{"model": "class-conditioned image diffusion model", "dataset": "telescope images of galaxies (Galaxy Zoo DECaLS)", "train_examples": 22083, "image_size": 32, "horizontal_flip": true, "conditioning": "class", "arch": "unet", "objective": "v", "cond_dim": 256, "targets": ["merging"], "num_classes": 4, "cond_dropout": 0.2, "norm": "layernorm", "activation": "silu", "widths": [64, 128, 256], "blocks_per_level": 2, "scale_shift_norm": false, "attention": false, "upsampling": "pixel_shuffle", "init": "small_normal", "residual_init": "none", "optimizer": "soap", "beta2": 0.99, "lr": 0.0035, "beta1": 0.95, "shampoo_beta": 0.95, "eps": 1e-08, "precondition_frequency": 25, "max_precond_dim": 1536, "merge_dims": true, "one_sided": false, "adamw_lr_other_params": 0.0011, "grad_clip": 0.5, "cautious_weight_decay": true, "ema_decay": 0.99, "steps": 12900, "batch_size": 256, "epochs": 149.5, "lr_schedule": "cosine", "final_lr_fraction": 0, "warmup_steps": 250, "weight_decay": 0.1, "adamw_weight_decay_other_params": 0.05}
Rows from block 7, named by matrix and row number. Rows with one number belong to one channel. Each number is 500 + 50 x the weight over its row's rms, rounded and kept within 0 to 999. All counts start at 0. Numbers have three digits each. After the name is the row's rms in percent of the matrix's.
# convs0: first 3x3 conv (model.decb.0.1.convs.0.weight, 128x128x3x3), inputs 22-43, a 3x3 kernel for each
# convs1: second 3x3 conv (model.decb.0.1.convs.1.weight, 128x128x3x3, transposed), outputs 22-43, a 3x3 kernel for each
convs0.29 084:501518530517502475524553497559579579480531429420522532528573493510449430510553520505518592471442487551468439443460477535510487623560530527522518551494443524518507473422495504507539510541420515508474615411520559533483437449525520465512532473614473508510507511498403523507434535523570496494497528464446447596458497543498431550440567448497421615479379472528506459554447374489479596453490486498544480512558647535554474555535493508516494444564490473364536464520495447531506543521524508475507464593487424433512495317488601460565485486517470525471447544569515424499570481475428453507535572502489489435
convs0.30 097:627558521481461512465557545528503566460525472552535507496548488481502495517449463521510448463539382424548473477495665411479515474543540548623470529478494534428531569497520440483407460463546533488461648381442630372479532460478451418600524508454462510450549514481552370510523535549538526546495530500422542588493498468578544534516552455483584534472577500497540465490585437542523535419534477467498479561533486548462514454568562505497501457518513487418543496547512493524499387448483485566544621460455463523470534474475440491365516521513545494511448545464509522445474504438540463513510497470522469482
convs0.31 085:424380527544473617505407578442430472483542451406522509469513478492542538588527509511494442474551566538455365532460548549421503496481517447559432511531551404498580519531497485504599553541491515566509556468511489538506474433568530357551542439522521540573491500455419516513519569513530468527495450542492573473597435467566450474585515490510532381555539513451477523522556551471579479484519471591509515519460514507540539524548505531458441485437463516528398529476454518499488485552524499449522501426574438456433584503544466511477482461589453533476494451514539451484535523474511529465506491546515509458
convs0.32 122:489418402505466494424452506561494647510441398455559494514498477457489499473505505533464503518509480531523506445472481511486471433435461459470462589534460584497463477543518526566528448441560465498500546479474401474477511539517438521498509447486503541536526490521501520494505472511427534515424505518531514549515559507499581601508464470498507479472495499554506521483486473473552508484557498523474386582522463537525514509468501556474493533506457481442576561559491497554526498515500497536516539526424561502462515532656530474555499572455383492531553512439480612438490487479485492468524511471460489502
convs0.33 094:439498520453449536438552569497563527562637590470457578409521514498529492531526581495558391578516490473503367513439478497519483592452482529543443507563513461522547501492453515514478539537535399455529422482492568528508540613532534426540506549639536512467493514495538485545572503514531469438550448551435593418533466529506399482484475572459476421510492444533480414531511534538451517491533465523530574516519503529477446497524544558531484510512421554478482475481534448467546467427479468528579465522438450556421532520508506498526530496505494529473570537551514469513536534504517489485489486518445500442
convs0.34 095:513481458422552428448432485491526564541580500517557427503485506504535456489539556368472454479512582553468570529547470461561517521459385455553545491515501522497509516543576486518533479399493522490522465525496578461429569540534514450401528452524472496516495539534539432454429437461451522508471482540498505585558436453509537430440466516452562456534486454564541469422593537460507555494517577487460449502466468542459410467548514523528482547550413526413470465522525599413492554518491478522493451462450471543575526519646458538466606521476602471419458546467563500433571491485432452502506453554527569515
convs0.35 080:551461458507477469433501527509417528471455518465499530458509481535487453465570488531550480508472521439486499552501485561512493426412411496514479546555491509452591489487520481430477537480515544525525542498485532539417444462531447506471623445543483533479526462589440599498386580547494576537475471485535442521557515482481437535560446544365441490449409494479453498490478546492475453483584568507516494536451524567555509523475490568458595432505446523513543498520572503462447570531495435515470477358596470481523479418401502496520495479497485537556534533533495457477466475523545471532546521466543503448
convs0.36 086:270387493433417480499449570521436465477524459479465458484461519569487463478522474467560439559493566522524539471469448498580503547515511531522483572549454458559444539533528547586507483567465597483527630427523515504441486509412422450502495430484472491550435539509486502493485555509499484558516490504572471593418397506517415603567457475449504491579436498476457495705534452492528431474432526454511548564482550516550505497495493483493533455543495487447473507490503473460568508559495481509522539490504424467538412449488461467457422471521513420484443528500547424478525489563444473502555467505527581516
convs0.37 136:447394516487480457478448502553402491601474458632536491512473486516507489525513556538529509557471457493532491520524464469464496506512446516440452510474533555516501473483499444509590483473499520502490678481492486555456559537467497581558557604487497541515514482467529507542485494502479542509460520475490490559465512491431443456511505519471476493490493537447468509483510501432507468461445551524527425496542450555480500459465513479451547440542585465517475499525458471520624452510558421489497500468452514520423472540524498413505504451565554490507472482492427520479489517494474515474466474504515497467
convs0.38 092:571496553529411539473506481506484527498461479548485485497508523492498530513579403448558505503437543485545535427467489547552578479529545559456506569532451513390523459492486474526495574521571577473500429529508441504491583413526488433512517512480478504516459533463470473473472466428476479564497602560583486546484447496597518523477504494508481478459502489493484592461446608612515444540492523418482517497446495494462472541508524483555432497511497596506556560490467584487478566514511591510567516504594527461502498350569548519405439571582440550510481422556433386592474509493531497486532544493500496473
convs0.39 093:522437374505465456584432419550510407478472509496494488463543437524518515527491516458494453566543454521586502479415499505603490473418528477490524596395483544532522386465557467508511472539545506474491423421505551422525537534552417479491478498585462519483586491466492449501496412562482540524562470459492516562493517506474536578469475502502445540491545541495508476472444478545430495376415511607495560445464477565496464472548537506550512499439593471469487509441471505521513539532479541471533501557490477525403518611477537480441474484447453464571445431502468630506467466451500485519558507515525513501
convs0.40 103:490470485477477495424473501518561573434615529432509476461473482532523479513485552478469481539498491480554494542485497562461455559493510487513532481456483550511450517454564484419469528532513439428488450508518421462517567479456415488461520494487510473487535440441581496526450443447542493463531464525455349536402584493462535492537449442544496495466552603556506425465469551565514549476541557551487541582463518515566547471459526512481495527446504510511497521467484544486491491515481452479519449547437459453476537481487453568479569439540574578496447526524499473545505502448494499517528541479522559483
convs0.41 095:228387497350564520465483541438603457430640434519554506552499487553487501495568469458511443463623508525518405575467436579475450501507450526449459580545452507518520469556512529585464478513419450384481512541544454405577526457480446493442448486570535469438457533541536513460408420469494533503452536584455494522458538499426513494475550510528443537534434464455514568582507482562465353584521532505460475486556511473580517523505534475522462410511517527541561410457485461449579518457538458494587492442458418493627466543474470516492434499462576511517606501489453534455488461502508442563516444512509478471
convs0.42 094:527437582466420496674438572453447510448385552419517560487492489518513483520528541449548529489520529534500564545496536495554419513395457423457474476504425463553515507500488553527482503501449524482508447529554466441545488532523528490508579469425470480515485499520492515569472485425491538460531499503458506560517419465518483565592479573457608488425422535502531540436473580517582420499543469502520469491490497532517492577507527578430505449445352503442552474512635486553425500536490451456483491515532406489525400548441539471562531594471470498545622486423495510540519428527463458507520524523494526497
convs0.43 109:535459443424463510553481502512551488548415607534524545455496523486506521520517557488537552496602533513493468466485512527486492537503469510565574432452591475458490533552590514515585546456499530588528520607513513461567555566569471433474539478497515584538521467513514524474528521548529426525404509525554564469524481497517467536564466523488510466439500540487508553424497591553569579462521517478475511427578499497550524506538530459557500514512505507477509482485519497498456518533472478456491459519519634545596498488470571528509529535575517571550503446516576479602501469522499504461513403511508488471
convs0.44 079:479499516454362532455506486428548444482460536436469578576508469523494469452555506484572557489476420556498660549526377617512305558498514595603477456462452479467583541498445494490501531521498634386493490513490444521523476496493453490488447507370556521560509518470456497509554522539506470495541430513543586475539433455437506524578520448550468459528488509474399419577571561457532474395559493476494524475420529511505573513436636525512534553495514485578503423464537543562470551483473565539502437603536472460575549492572466500548494579583429485500508531505492525502558528596467537504477541525500527506
convs0.45 149:456500530594579530486528474517489469346569540341503467507477482497489537488489492590504487431445512417502518450573532521462456438524512510536484539530465499516515530551481457511573473476462486486497503442495619512530481472501510457424447439479520510509452473481475454533506506417578523475553485450516469441510464445498490493491507491536557468554494418481521531470528479429413452513518520467535544493489486530452499498483486525482477503515402501542444488541556453461562575470512572506461624535491555481446548500579538510414425465480487463493454478473535423505471510569464459508507522507515467500
convs0.46 091:461471489351471536484513600494508452483540469550503489594501512454471549540587522546477456504482493468489473581488407417460514494556435608547512528439431546523554556520457505566516493533460495616446485439509478458478470513461551402549478456525456489491476599533530496460495549429563457491489558540519526591487511489482467517572465518473534450587470463530498544502582525603419485489538550557505505458515326562532513444504512546430508500456470481507555548516436543564555510491586500398468442382482569483492481494479424479537455553567486481623558464491521429567494507463513448450471488569525489492
convs0.47 094:470484658431478579522560481548495432517527453423573437511503488445494506519541504519514472424527553520526519535430568479636499479601462438525487492490540523467496491526555468464502572585501427543513451537495490443553463467566473470446585552472506500513564418431515526505517515584497505511487518525500504563443424542534515502471543444397493470464516599539425502457514418535572495460543445448559430523515540489478507497580468522509509522551411562476534531415469490515434489527475479572556661479532533477525456422526531517483512473507420460556460561484496502532534484534498529488470530525472489481
convs0.48 104:484449576539636565633652603513517531549544500469480445486504524468445491576539499553495549529531484523487435560540452416602498520535498490535449494488518497547483533472513456477448543545460430404455480503457491460552585496501497555549450586609474512558474448529473584493530528523539477510555519611408503551380452529482479532500527521587432487539498548453522440595566519454389433557452501451446535454478405470493406460571516568488455512494441476435436486498404516496501443408507437457444530523524481515582576434540518491400561520491636555467533487479563462469485520518508458493473497535542486545
convs0.49 090:472472475483482500528598608487554422448481511511617496478433461502542541532480485532550397482383517546520457529576493426385460415442503493404390570494500553435481549509512506490541461479497485514529526525497449489579500500504451496571502580473544456487545518495527593487580502517482432433571591517495480567603443469438433537481480469611483563543465497523520580457484511467545498489479490487458439567536493541601493477553494503457523500478477483533425492571471499412552504487521513467519383549511466477549428642405548520513408481380548525466531465594461523511451447544467521425480427540534558515
convs0.50 105:435603440515496480467506494492642459524537510521461484526507456486525520481484466585573540463398565462510523487542428489499454536496463478495428534515496451553537519497500507544447523535441526436488503520484517471539472514491557510475492452531509534425524498519463545532472536517540593645553513507458445460488533465475474412513514487587540481474469505510509527465494462569492506491545436458434495471486536497477498485325481541441578501403512488530598467519578503452512562527563533512598436496501456520508494524475472485526512460517522402525460610471555536478569537569453490494508492483425564422
convs0.51 090:520430421567536555510574498521535507473464498634382522517486448485486589497514488481457488463617484475432452514446466532551562553467485499465516513450548451441566550501547302609542528452561484519505530596487515480465503459504402504670600461485493445576490455517441557562431522563507531503456599478365478482501455426375476419424527492447481502468549464583548489585490517408525502526446533542486489581504533480465445540550530535503479527459513388548539623475429503434454541492524527597468500543539496480452444517377565464532446560512441534427475477524594440473513496479445568570523504515478449486
convs0.52 108:623571500485468592572634566459541492420344476421423486416466485455363444469420486539515607504463579489445533489419495412510490497520525518499525530462573432525513454453606533403424480522518495456460476429561488539609462514529533539545432494492430473534444494450496482487463482466470494485528457508544491493532509424470471499515502539489602530514503509589480507538510473491484510560526514555559480478482512522462473476352502496379471552556508538548470481478506512476520471431483458457590530500557499519588480590487544533578557530504571496513438406533360353577473516498473403495393359421590376498
convs0.53 091:531528446490577541553518445534579643577384501568461480555538484501444503459532495494415536524421544567582545509542537402523574468464485522483580596424561500517495513486475531448586467462489545522533463368568466527519470456502539486478608528562449598432493507470493510474441517548496477448573371473511478448550534522487524481550463466549529561501532534520530535503560521451474488493480515503527493522504514513512523548529474540552549465520489489545389510471484544513506480503514477502562547522540504499492522441426382473453547562579468500497485533443544438499507534496499491486463504551522505508
convs0.54 084:487476515534490463514416461505537487442621471512511481507513446498466420510508544483549559507458533558539514528459480620572466564443485425485489426549595518505522503454492612518509405553546550511489556557489546416528485420485591454532535608549490549539450543526488507490534501499464550525571428454439533550513515508529447475431518527579399509598555476530472468489472391464475541425469549527438476528578458456551474537506548507525539536463501512491567529453506494496522490539518457609504590496583500538501498426589458532576432438582569429440578453508420567491536532497459465506544528511524508492
convs0.55 084:542469470552538535525499503432512394480499459549528467588503538524503529540480464475640414475511451484562503403570562520464588448469558508464477487532534545465310552502515449543476472402494487469617460534590403516443561513549550472515539443486504531527505497511587517526539480473512521471497451607541469592500491482574487474459502446459483505491459495524446577426489553537458517407442457475581424522499516520485478490567501492440539489527361474414465572479583435404490498484525512518562498545511552477392576512402444552588566497468464556445413523460516514476529473446433499513514567507502509492
convs0.56 091:480646458569533457545488418476447418498540439564621383529498575504516512533517523439473456484491498563429493486528496424482670454433601530489501494444549561425525518523534525513526445552512502514495535428481658482525512466445507485505449508456494494486446517465615504504518460488477500439449527496449431527539525509438471531582546529539450581543360482591573477508401612438495548497469505485495600473461447552545492500555468493432547434464471531433452480516519435509510428529482499542542502461352496505318469527475604576492356472497421411522440369501568486564477355499461488514522527581496516484
convs0.57 121:519529594574498513600587579503462566453531555471529560446473508543523434539555529472524496399537470508502537567504566496510415517497533497503493562528459483570452444481578479537453468395469431437510514407507553607514516551463472518422576518486472480503499493524520449470515512511451454520442473497552514572492476529508526493457509567434417517580548423441507499549613548502493488606514566444497568486475531494467499594501497568434511568533532420384563453425593453565475468460504534516442540510528535419453472561473518537512464398407442546493555596486561411542533520477492452492529512518504560473
convs0.58 089:442589581503430585671530534589529571417472518542516604531503467471490500595525505570464484481532514407530421480539508489676422481584610468529506516493501463511498525397496567555441528641526563445449479435416468484508411533470536484562478536543523569465472575493447524471547592547425462477533506487540456484535538492451483586510515526481529463504482507546359517534567462492524518554418496494493482531493549418442477580486532499610476508534527459526461483483495515464441517554502530549503506463587550457474436441507472636531481557546512513469503475405472539565547433555489477515497504521554483513
convs0.59 102:500497469554390506463522474450462631627622379537421642483512484518490508488449456535453514556582562465492494455522459487560587494526553520533509459591492436484486513516479474524557544611534496462439503464534527520446471508417511476480505552481486572517519490467521575498494517519456490446472533494603636617507524590471521551538464501511552454516423500484390536522481381515535487405424523574402487484494488532497515436486452450519469454491446440515517476514509508558498529504488537498493607535547492482511445525624437493503492485394437503349468560452475504544477477470477469538530444461522577496
convs0.60 095:563520444433462516423458428458492406582445582604513574510478494507493460467566386418477432463522515552486464578478489546492395494464352430493387435477408454542501506486523495357447511457407577541571544508543508511541525441478580522644472511495482503535490461501468559521571569553489471515468498490480478554545508475577531514462538463519544463511502565502471453505518479479505486551451446458484496648636611484499483513510495472455503446505473464511481559567564445505473448513534525514444505471510494475473492513542573505611545462507477493472669509577502453393534514498517542563519500519511481537
convs0.61 087:506519443510427520531504536473493528397430485468551438439503412445575466540533516490493515491541490476489444460575638560528572508514473487530563396517460564575523556528528506574429484474546518547520420564524510495367460580488599508464443545437525450474549525502417460572458497455565448442483517465527516535419474459503490409431457593535559537503405367535544450464427495531550521511504547517572401392460582477504505517530497539492542485447508531531547560494513513493426467459495527556518491551402494463451525478492512584541498490577427433478513513551490531472523466488486481555520484539471542498
convs0.62 090:413463559389478449420425478498499446467494476550610477523527513577447482532504484495409530553507526449518575492473479584473557526515524467517483548438529504496516517510505518536536477568487506457556527501495567401489508376555502523471489509476459469535574496511497434482557480552532500494464513618574437540526634449510491482535443509454462492547534470509489355543485598497581443515558489522535501564512624558514506475494494484560495445562506432472511464501473494458490503524558438508525477524519538378550474514500508641618503463542460480453486450624464497431471490640526425432513535522488501523
convs1.29 074:559518525518423492519530485432516468539544561449473428504408516537544472522445451510494464564551516434498424501497317549560504498452553482523442602514423498506488529470448440595468534491551559505435552584439506487528367499479566522475448532624492477503465542478515546551481499520458546431510522606471560534461513539434481585504508532458574423526431577429522535476545468521492444425470460543431537550474574488428497549489474492442487555483547369504513495449621543539471431469488425405660488558469453579548497445496461478467448565483426512515518532468518589481468555497592448507458397467507526481
convs1.30 095:562459591506493524547559395504464458427488520542469405521535585489407481614472539508500559548409559538515429510449517461479644396506441465505445559496487530365493476549501542549548463460376506533452506502394475460485576455489493489492446431534504571442545454452573505563600491514443505559492532559511490470557447606376420542514500496518444485497504481489495474467483565476469466578432513502446462484463512446458424446456552510578402460478501499489442445507560509456487479524596460490509491507463566511511526529440511471461448434498542493526612505519470433439448477509576541532519412471592534523
convs1.31 076:505502459466510527487524505488575472459574529519501488499519449503481471529458435604590469410402502575505480459498457472478493560593474464476511482534452586469616495514509407568547573439441525425536507561479511466473478501496539562456445574572508488608450452578451541440530492527494466565498429491441552485533602419501452429432526438504515554526501486548434534481456521486517487493534473503515398471501577618452532490477487540413476454459511543422489537566588482587489506407436527500471535455449498571560400498426498520551486524506467509507515498508509496475476557537533470527483501567532426477
convs1.32 133:485488482498493517512487509594458475488536453547514527532504504511600487494524437542562539445529467453652512495587546452482480573486545481500448449545449491547489479499563446471554471459450434471489466527430489457456546545451524437485536469441452540538451434557494506457503557498461462576532524546471436530512424540552493373487438520561512475467540481468528496498487459653473497481526391516535493459522499535518435538537428534483496519508525458455496531564454534473500486499502471497501506463614480435445484513548421578421500457525492477472537528477570410379519528490528500475559431522529535471
convs1.33 100:530519485544475554414569536524517567412446461559482466402461479458432490537553542614472532565425557587351437525525432492467618536515501454514603530482472590466513469458492444471508548492441580549464519495577459527604477421546475613494480451483494516430483541490573484343491495475593463503425535515503474474387550527490409521506472566549467485505584470509504432477512488531476564459474398467501457468451489595509439444516428527458530562459469538533558522495531374544562488505503380517588501547555579388451470428524523496484449542505455497458566493518579490548446590439561461473458541567578460569
convs1.34 097:497455558461441437574496405543451567411509538520524433479529534516463459467519544464537490399423485541512664647526412475494524486473452526576462460427492474435562553553540502432528515462465503594538566554464490442386482532516531507456486468442549562482466418491496514569447549508474501511546585591581521484487529458413545428496471497440517482474504559498553502547462644482371465510492535559427458502535487527567513468419515550497498494499486482542402594413363504484536591522475427571361475485546536444518546429605566454501484509473553433458447547516572556440468470595523474558425580467546510653
convs1.35 072:489497496543587502450481444409491498448568580545523507518439558515539452567496485528499507532511487524428489515513466527487507464550525405543503508409445531507547389491497564589527420525486619501506450524520465448520439531338532472560449550501474460508448494501574504563545498526455425521470421690503518609565479461482517392479517517531489573493516538517580505458493435464538466473525453503434467489511547404538401503509540495495408403464579491477379530493521549557561545458447607492550574470592442519412480652555473467438512517550448498487527527510528537447455524528607503450452467532528497395
convs1.36 080:486535480533455515477541539503526498503437498536450538524483539446503408563511465507541448421494464537457598471518484548455544546492528548505533564461484465495500540512528483408510486494524564483466571563481458508469521478455539424604465465569474456526462481610512536497457524478451536548505424502401568509572510526420523480501567451443490537542544490550482464532445390514472539455428508421471515504527489497524530498493442506503514589497489490537432461424512554430532623426439471470527495493523494485572505510459484459461467522518492526484401547472445615462540485547460433459496540480552572655
convs1.37 126:470518474503497504438515500543527452461487450543486523448526470508456512539409499461476509553470424464523533433450493511493562540437493551462402469498432581513532521510536500429595430534519491418462430587414493510490546477390504382503509458443433554485497513476532399388487515542527456512519457515506502515491509570477484538477505557543487551559410447460526624480490459470567537486460590598569540470467518513514499496581532536473506504527470618520527414422546543463573510478485475407626485479535553496573514468461542545440422554476522524523462442533583530553519492458495490409508506541537527425
convs1.38 082:486585520497495514457557409443473443553518510443545552726390499436493450484598535496442639435472447500538554435474531489511387540575559432653492462431436528546393394452445544579518484502455425516528586432557523514472483525513458484503501562464539476559517484525420468561482371542389499522582563537447476442529551514517570481479458537575484475458488520517532519502531483384529458470513500536516542474467453605433494423467461574498530394551537509496483542409472458529397428452500501501434480515555516518527490487451538508546448496485535480550521483527431600458503583484572494534542430435376518498
convs1.39 093:526487475516506489470575437490584502501532488558508479495530430503517522578409507409434517515506518557504470498519497621398505485579505460506520456577445464503518505478505464452489498601549436552504463593548496434550468503489530505569398506404527503515471544388546495521551493448534404552385551500457527536467431436387472579559512511484507540577488458535504482527556472513379488466530635397424449515544630462476535373481529484451430571510525513498540489449411525457476519468431503461509531443534557519533470431520396502530493543496550530527570555506533411585478468551509480499485510460549514439
convs1.40 091:527497581485528612474451481557513563490363537464431453412596479539440396518612556479400504485554433524455478531528589539504481441443481488535451492532578460515428455482516447577476423509473532483459455512531602540614504568428589487554553469453467486404577533500442426438564521445536537406476557574509423468624431563408577531458476437539526386571486448424480517509476510544520427438524480482581459444443522562549569467527544470468445561473528521479519448474454505514520481459492466585491427525446420510541498529564485475578440523398503532431554529517540508463504458550484439482556508559577434487
convs1.41 098:431511479496488542519442546548524460530315534519425606558383599535505509434458493503504468531382470550543573552447418530509362520593492503505463477470447525509498591508505520390420420411579448561486438500553547665594444464506490466497500524516522517497494429521550534400440440501460538447542552598560445520496438565429548488546488469504505464412488573573526444489456495485477621483451496473516495495491431426532529474461482508449449492496584465486437412546561557520519506519547354448526561495585370447526582488495476492445529503567480524501539486520545470552489491365515508526505580511510545490
convs1.42 085:483547492470515554494586541423551579459601433515509519417531496526503443501509531472535505472508461500480601502448596581484510436552529498465457572420516462529522499470538496514412482509562441550464496427461487487561594497437546530547433482576396484526429485500524451538494559447494524532541502497461504465549578479456567476526526542507449528468548496531445468458498531528522488514438447534482558449538547500489512485479431532533537415521517462557463599487579472530517466472542660396547492457577453495503463507571544546510550480453423515477486556516414487492515507429422440501439444513558520519
convs1.43 113:466487454502433525542514438521467416504452502567530533513498501520515336463557568528577365542415412438491536504465413535462494550538527541570553466466593534471422547472569456510487458492415432565502438498457522429562466443499533573523500499492534515475477579453453480423574532529444569487427488468467451442448492542526461456457483540518437507452572478458466409436443515516595536536431570453489515523414576532341577429469472519524524461514462560485491396468540534564489538406466589461487512480472443529454454507543449483573452572473492520511521484594388485546449551518568466473563697469494480536
convs1.44 071:416534522497567499553468507453506578508556448508464474518460584507470385511444451439569467580571526403508545498521481599477464562541495438577507592504491433481435454506566491481532571523534511467508546518524456607398657475555496606497469403435521542495568451476414496472476654476494500544529517375523522458608498478475466415498569530487462468539505475587467553536473424500481531482529545515531434494489611460489454301528483494525514490490554509403495541497353522455450571429487544467403548483413437523554519444540411474551508490479486525438415479425563457492490470571501468447471463492496438530
convs1.45 127:464535535452485511576438505382454518354435525590575619483559555558520460503460545429508522533504522510479432445442497469492520553416513445462548573521484504484493435485495496506538617503582592539452487477469505506512502499408525515531504483578501538551527431564443527549505526519501547471455540505592494448540496428448461535542543512490478480490521414561508521416511505441483488502432437438483539399494589490461437497482455552554555498431595560551464566466485547548422469495397469485510468501489586500406488438418419523545518545560506513511461490430518523449525500531586480486521492453491552413
convs1.46 087:421545504467511543585530521552541463502512371526493607470512491520453659496540448500546493534473505564412482523429512512517561569588439501471514593493489435547436509444538499438499511514466506511539511536458555459501496557562492482398566489501458547524496345516591458511463466540499551422526425574577568492486478505426439446541572378405505573508446495528566394441432560562526417591551469392504535479450468527491446516469545478505485551420437491517481541538538575602465443451504409475502564519471537518456487590499461542529501411583456545485480527539515592532461556501523585504455515562542520450
convs1.47 084:549452534483552536396559488409404632497458465522566448422459570463519494484574519512443492507426556488445513497462436534318559432525555522487479428521517552450508632490521466523523468503571474594547527413544500433521538520555567525482428520502489499440513648411480483439483488455442490512481415471563534481507491501423508513489477490519552525504467520561411435549569576441595528545468528602471516520488546505491487621350569490511576498605440438422440526395518516435460470474439571461482515534485504541461435512504337488555518541564586494533518494499408423499521464573459575505493410526527393476
convs1.48 100:390561419541441501475546445604534486572533496479436542523503488493491481573517496448501420525423531470506473545409397476476540493497463476494526516502536534450514533480503487426478531541431512538471508532528485559516406508541569479480518490525491407523471536563500503506413510484494553509457430467449451551453500633477447592514495524482596496487484455494590537480471474500412531538504582418567519440510407482594408436419559553468579560475439510506400605509515485524523548528447481436451383536436530526442540429439456423497461513472519530519509434611513499532563573507482587421455565583563416479
convs1.49 095:507456465550509491531450526531522426449516545530461483599489509486452505507571526533453469527596444510531476524529518491575527539422433490659391531447411546700557588516482474499495438483522457509550562507520533481507478452358447528589530527512535395467490449495461589433523458469564458525470539439445549535556563391432496573467550434475488475484491462549439499509482512430545506542501528523530506507478484411525384521435546476464411480471507466472507460482466491531450483516443385513516624495491521537469447408539563471456490484571531513464508571481537476607309486453522472487480545486582466588
convs1.50 116:504503484516465429455526466424526390451462472389426403544486597413505434587517505401459497438615543443558343463486486562511572513538493488562450451532437438508533457521421433504472481434479470599532540448605552473488438510542542545465517356572427494537514500500524541555512446523500486497499527605478615517590483480511526493548482503417544444522539478539532509512498489415419467452452393565537487543511494443554459469451528465440532547459597512575391483477444462519569529509482518561570472458512499537500385538479439561475495497501482476542381479518584560456534434656527478616620510490494527447
convs1.51 082:478479550479513466560527511451554422438490527488479538471461467401543559570497503610533477485387606460589547479550444508461418584528437428577478453552521477561462512567503509448632453493475505548517515466546508583477522528406454452528514547531437426600508512502534579525611362498478453505477462560492565529571499440616395667472518564429439548510457518493563559406520537500423489500511517486462473453575467498488513454488481553448525556526390514459599484476505507535433471503475545519523609454600506490499476471472541468530502515530453528478631484531544601367436456577528558467497448495403358556
convs1.52 099:574467399574476487554469398572497372602564442429451386483520546523514536492443550362414476465505520470503522469448434517501489560543476529545396583536483462540469457458485507543530584563531537495483544472460582504482503562505501487514543536507464529569483485502515601573469417445490461486497453506538468456534497536588590494514483427477476461523575559520532555512565570409435466487499542476508556472500535467506497523589529466458506530484455556517462588542401512475458539419433508472428450452489556552545501504462484443499494528519549473500559543440604492492536545473564520523583516482519472434
convs1.53 086:484559521505450510544484398492436532492609459402415419480420502458645509493541563431427417476585513477550503522480567443489564495459486524482472491582426376516513544469465427532502485504509475507487515591499492488476413588447515506495611504389464477579489488425604416456516646454513514553460478563549436445476468489495476520561480521499506379503535459638559478513433451512551456472508456425510510501487481466398448450516489505484421466486418610499578495439456517541518459468514477432394484507474463560490419447442619517525470472509504456570495452479561653489536481481462467547512476507510474478
convs1.54 078:564518489494491466468494517523462424481543539533447513437473517605481432566467544452454434459505453468447559549516400533488460542581512525582508440470506537531541473481559484537392508499442545602466447428506495513395414480445504600421475508522481446463570478554532472444571524420540459520417574553441507401468467540517474580533523471513510396506565547439536529589458531489553467557435499570488519441435554459450465457563464567482569555556527481523455462561484491432588480501501439505474393575522568514477428489498548472543497456508455496507427504465504519549503534460543554452476449466494547532
convs1.55 084:455491429482441553499551503512572540523541506636502514463550458543530452469456461585406569500556569475485502463529602487525478470440571590569470442440541559495503499627524533590485432519488570405544327538450421570487560452522552586418469512473464463427550509535502489507337580509485446510545530471474551417441606582420514416602454509483433545532490552468513571460475551518493546479568459580466537440563556501537489509431530551524425431514488526584456642518500435453450479438457535599560536540387440510459560503494584385586500573430480478501541466454545464542508472469452553454502457455543479546
convs1.56 082:544468491502510536557472438516536463513529505538513515386534608526475458486508554422570467595490588421499509438522519512469575432468542512565453493461511519509533501421569490506439513433484507496414464623455453497505518494590480590414531544459443530430506490546489481492509528562577448515499537440435584582476495493380498506580529463569508485449525456515505506425553480512422438545455529454492498505516483512556502493421493551480454469485470590568434520528546449499501507508515507445582497495517591561497570516447536517521460561593512463420540556493424459514475662567487543471435491482540437537
convs1.57 115:518466603475463476531534505589493508459515455439606551474397489594528489519542521525560546568457545486475441521425570535421546486521426535496506553461399580529495541517526450486518483439517503529496438562524498537444515473540476485490523504534515520484596444485446564544488494514430621504450532549437521504508538476419459468511484494499556523516473483503451404560432439535466540522568591472443537398451458526572613616390453528541524451562567426553486413515471456517456526404534476474553525516501562532440461498457514542518491560542509463414502513566451627450517415502510454436462497479533486502
convs1.58 094:472525503488455472523455534472396377466496522508469518545498407484468504580536501594503543458485483479579403547470447536429529493461509507449530511494488475476558504354488530476473485570485463489507575525530513601459543411537456453510487475596503414545538450563627497492582478453483575558457444495428454543481487513480481496494534542496439511444459478449496578524456477439587458467495478477517458506574377533343553390512405504558524439485498518463521512542546469583476417405541565462592573522494487467505473524472527474490473532471484407486492513495447517481520511499451574457451511598469440487
convs1.59 107:519529516452533444445394519419560486669495419471512464520465545491487461535398603476470488459429373504542535454503483437467533554525524442526550572416471544511487441434463496452528467439556538458473463539603525460533502441540487542459626459427516395497548525485466478495526487622585526512439526500515537542484444521437427461472550470471480525614473440457459451566514436544562423518514560543563411459511582541484505553484551452514516475539494412475524525532517448518420558533412494454477467499520531406550519525408540499491491521479581467523456469554486525547476430515499395520636475505364511546
convs1.60 098:484467543517485504557474522512473403371565453528499520486420548523518477469583378453527465459404440633500558563543466543438523494490405522432545547495538565489529609470457489564480510522481480559418446467447447438388516513486418465466538532481454464534427508481488563503522468517548578490497441570517460427560497534489527490534500462459457506526534477554526535496445503475506576385363384524573515567477453470549472493528500533472511468491500548448473509503652655411448492459537489504564511549504568434488493553512517492474539478446439537501507465415524506559395470352514572501531480550443535512
convs1.61 084:414575484526539517534497473472500518561526513505507462533422457557390573594498537643528516501482427465513460532488459442510472378537555428458471575511510540437474397534494554474477451460404531515545485467523491531540512454558517526426515443586469485586533497430455584412626551517553496393526489574544498487460547618461527357525471496473463531464547622577445497492579478541422503472578545612470521367492444406406443582421488566484534516541424430437494455615539525425415461473585505494464527477519459524431555499469507490557464575507483536399516538494518518543428502415488474480453606542392457521
convs1.62 082:513537509460559525530466465499337450533484507562526434465526488578557419496448537434528414477468491489562552461527534451596418503500543568524467486516506563423512394449505551461507494491509543578461402504599520505483371510501582405467449519478518532487523535405571453593423459524543488496409532491573553535533405514404518419463528575547487506545563492562470516384459480524485511435517479445442508508429465522406562526505474543427478510468542520492557500475509463508609468501508528527477477472510449543471501474543459553481509595498520397519444560515542415518451572502514499567487480479609611449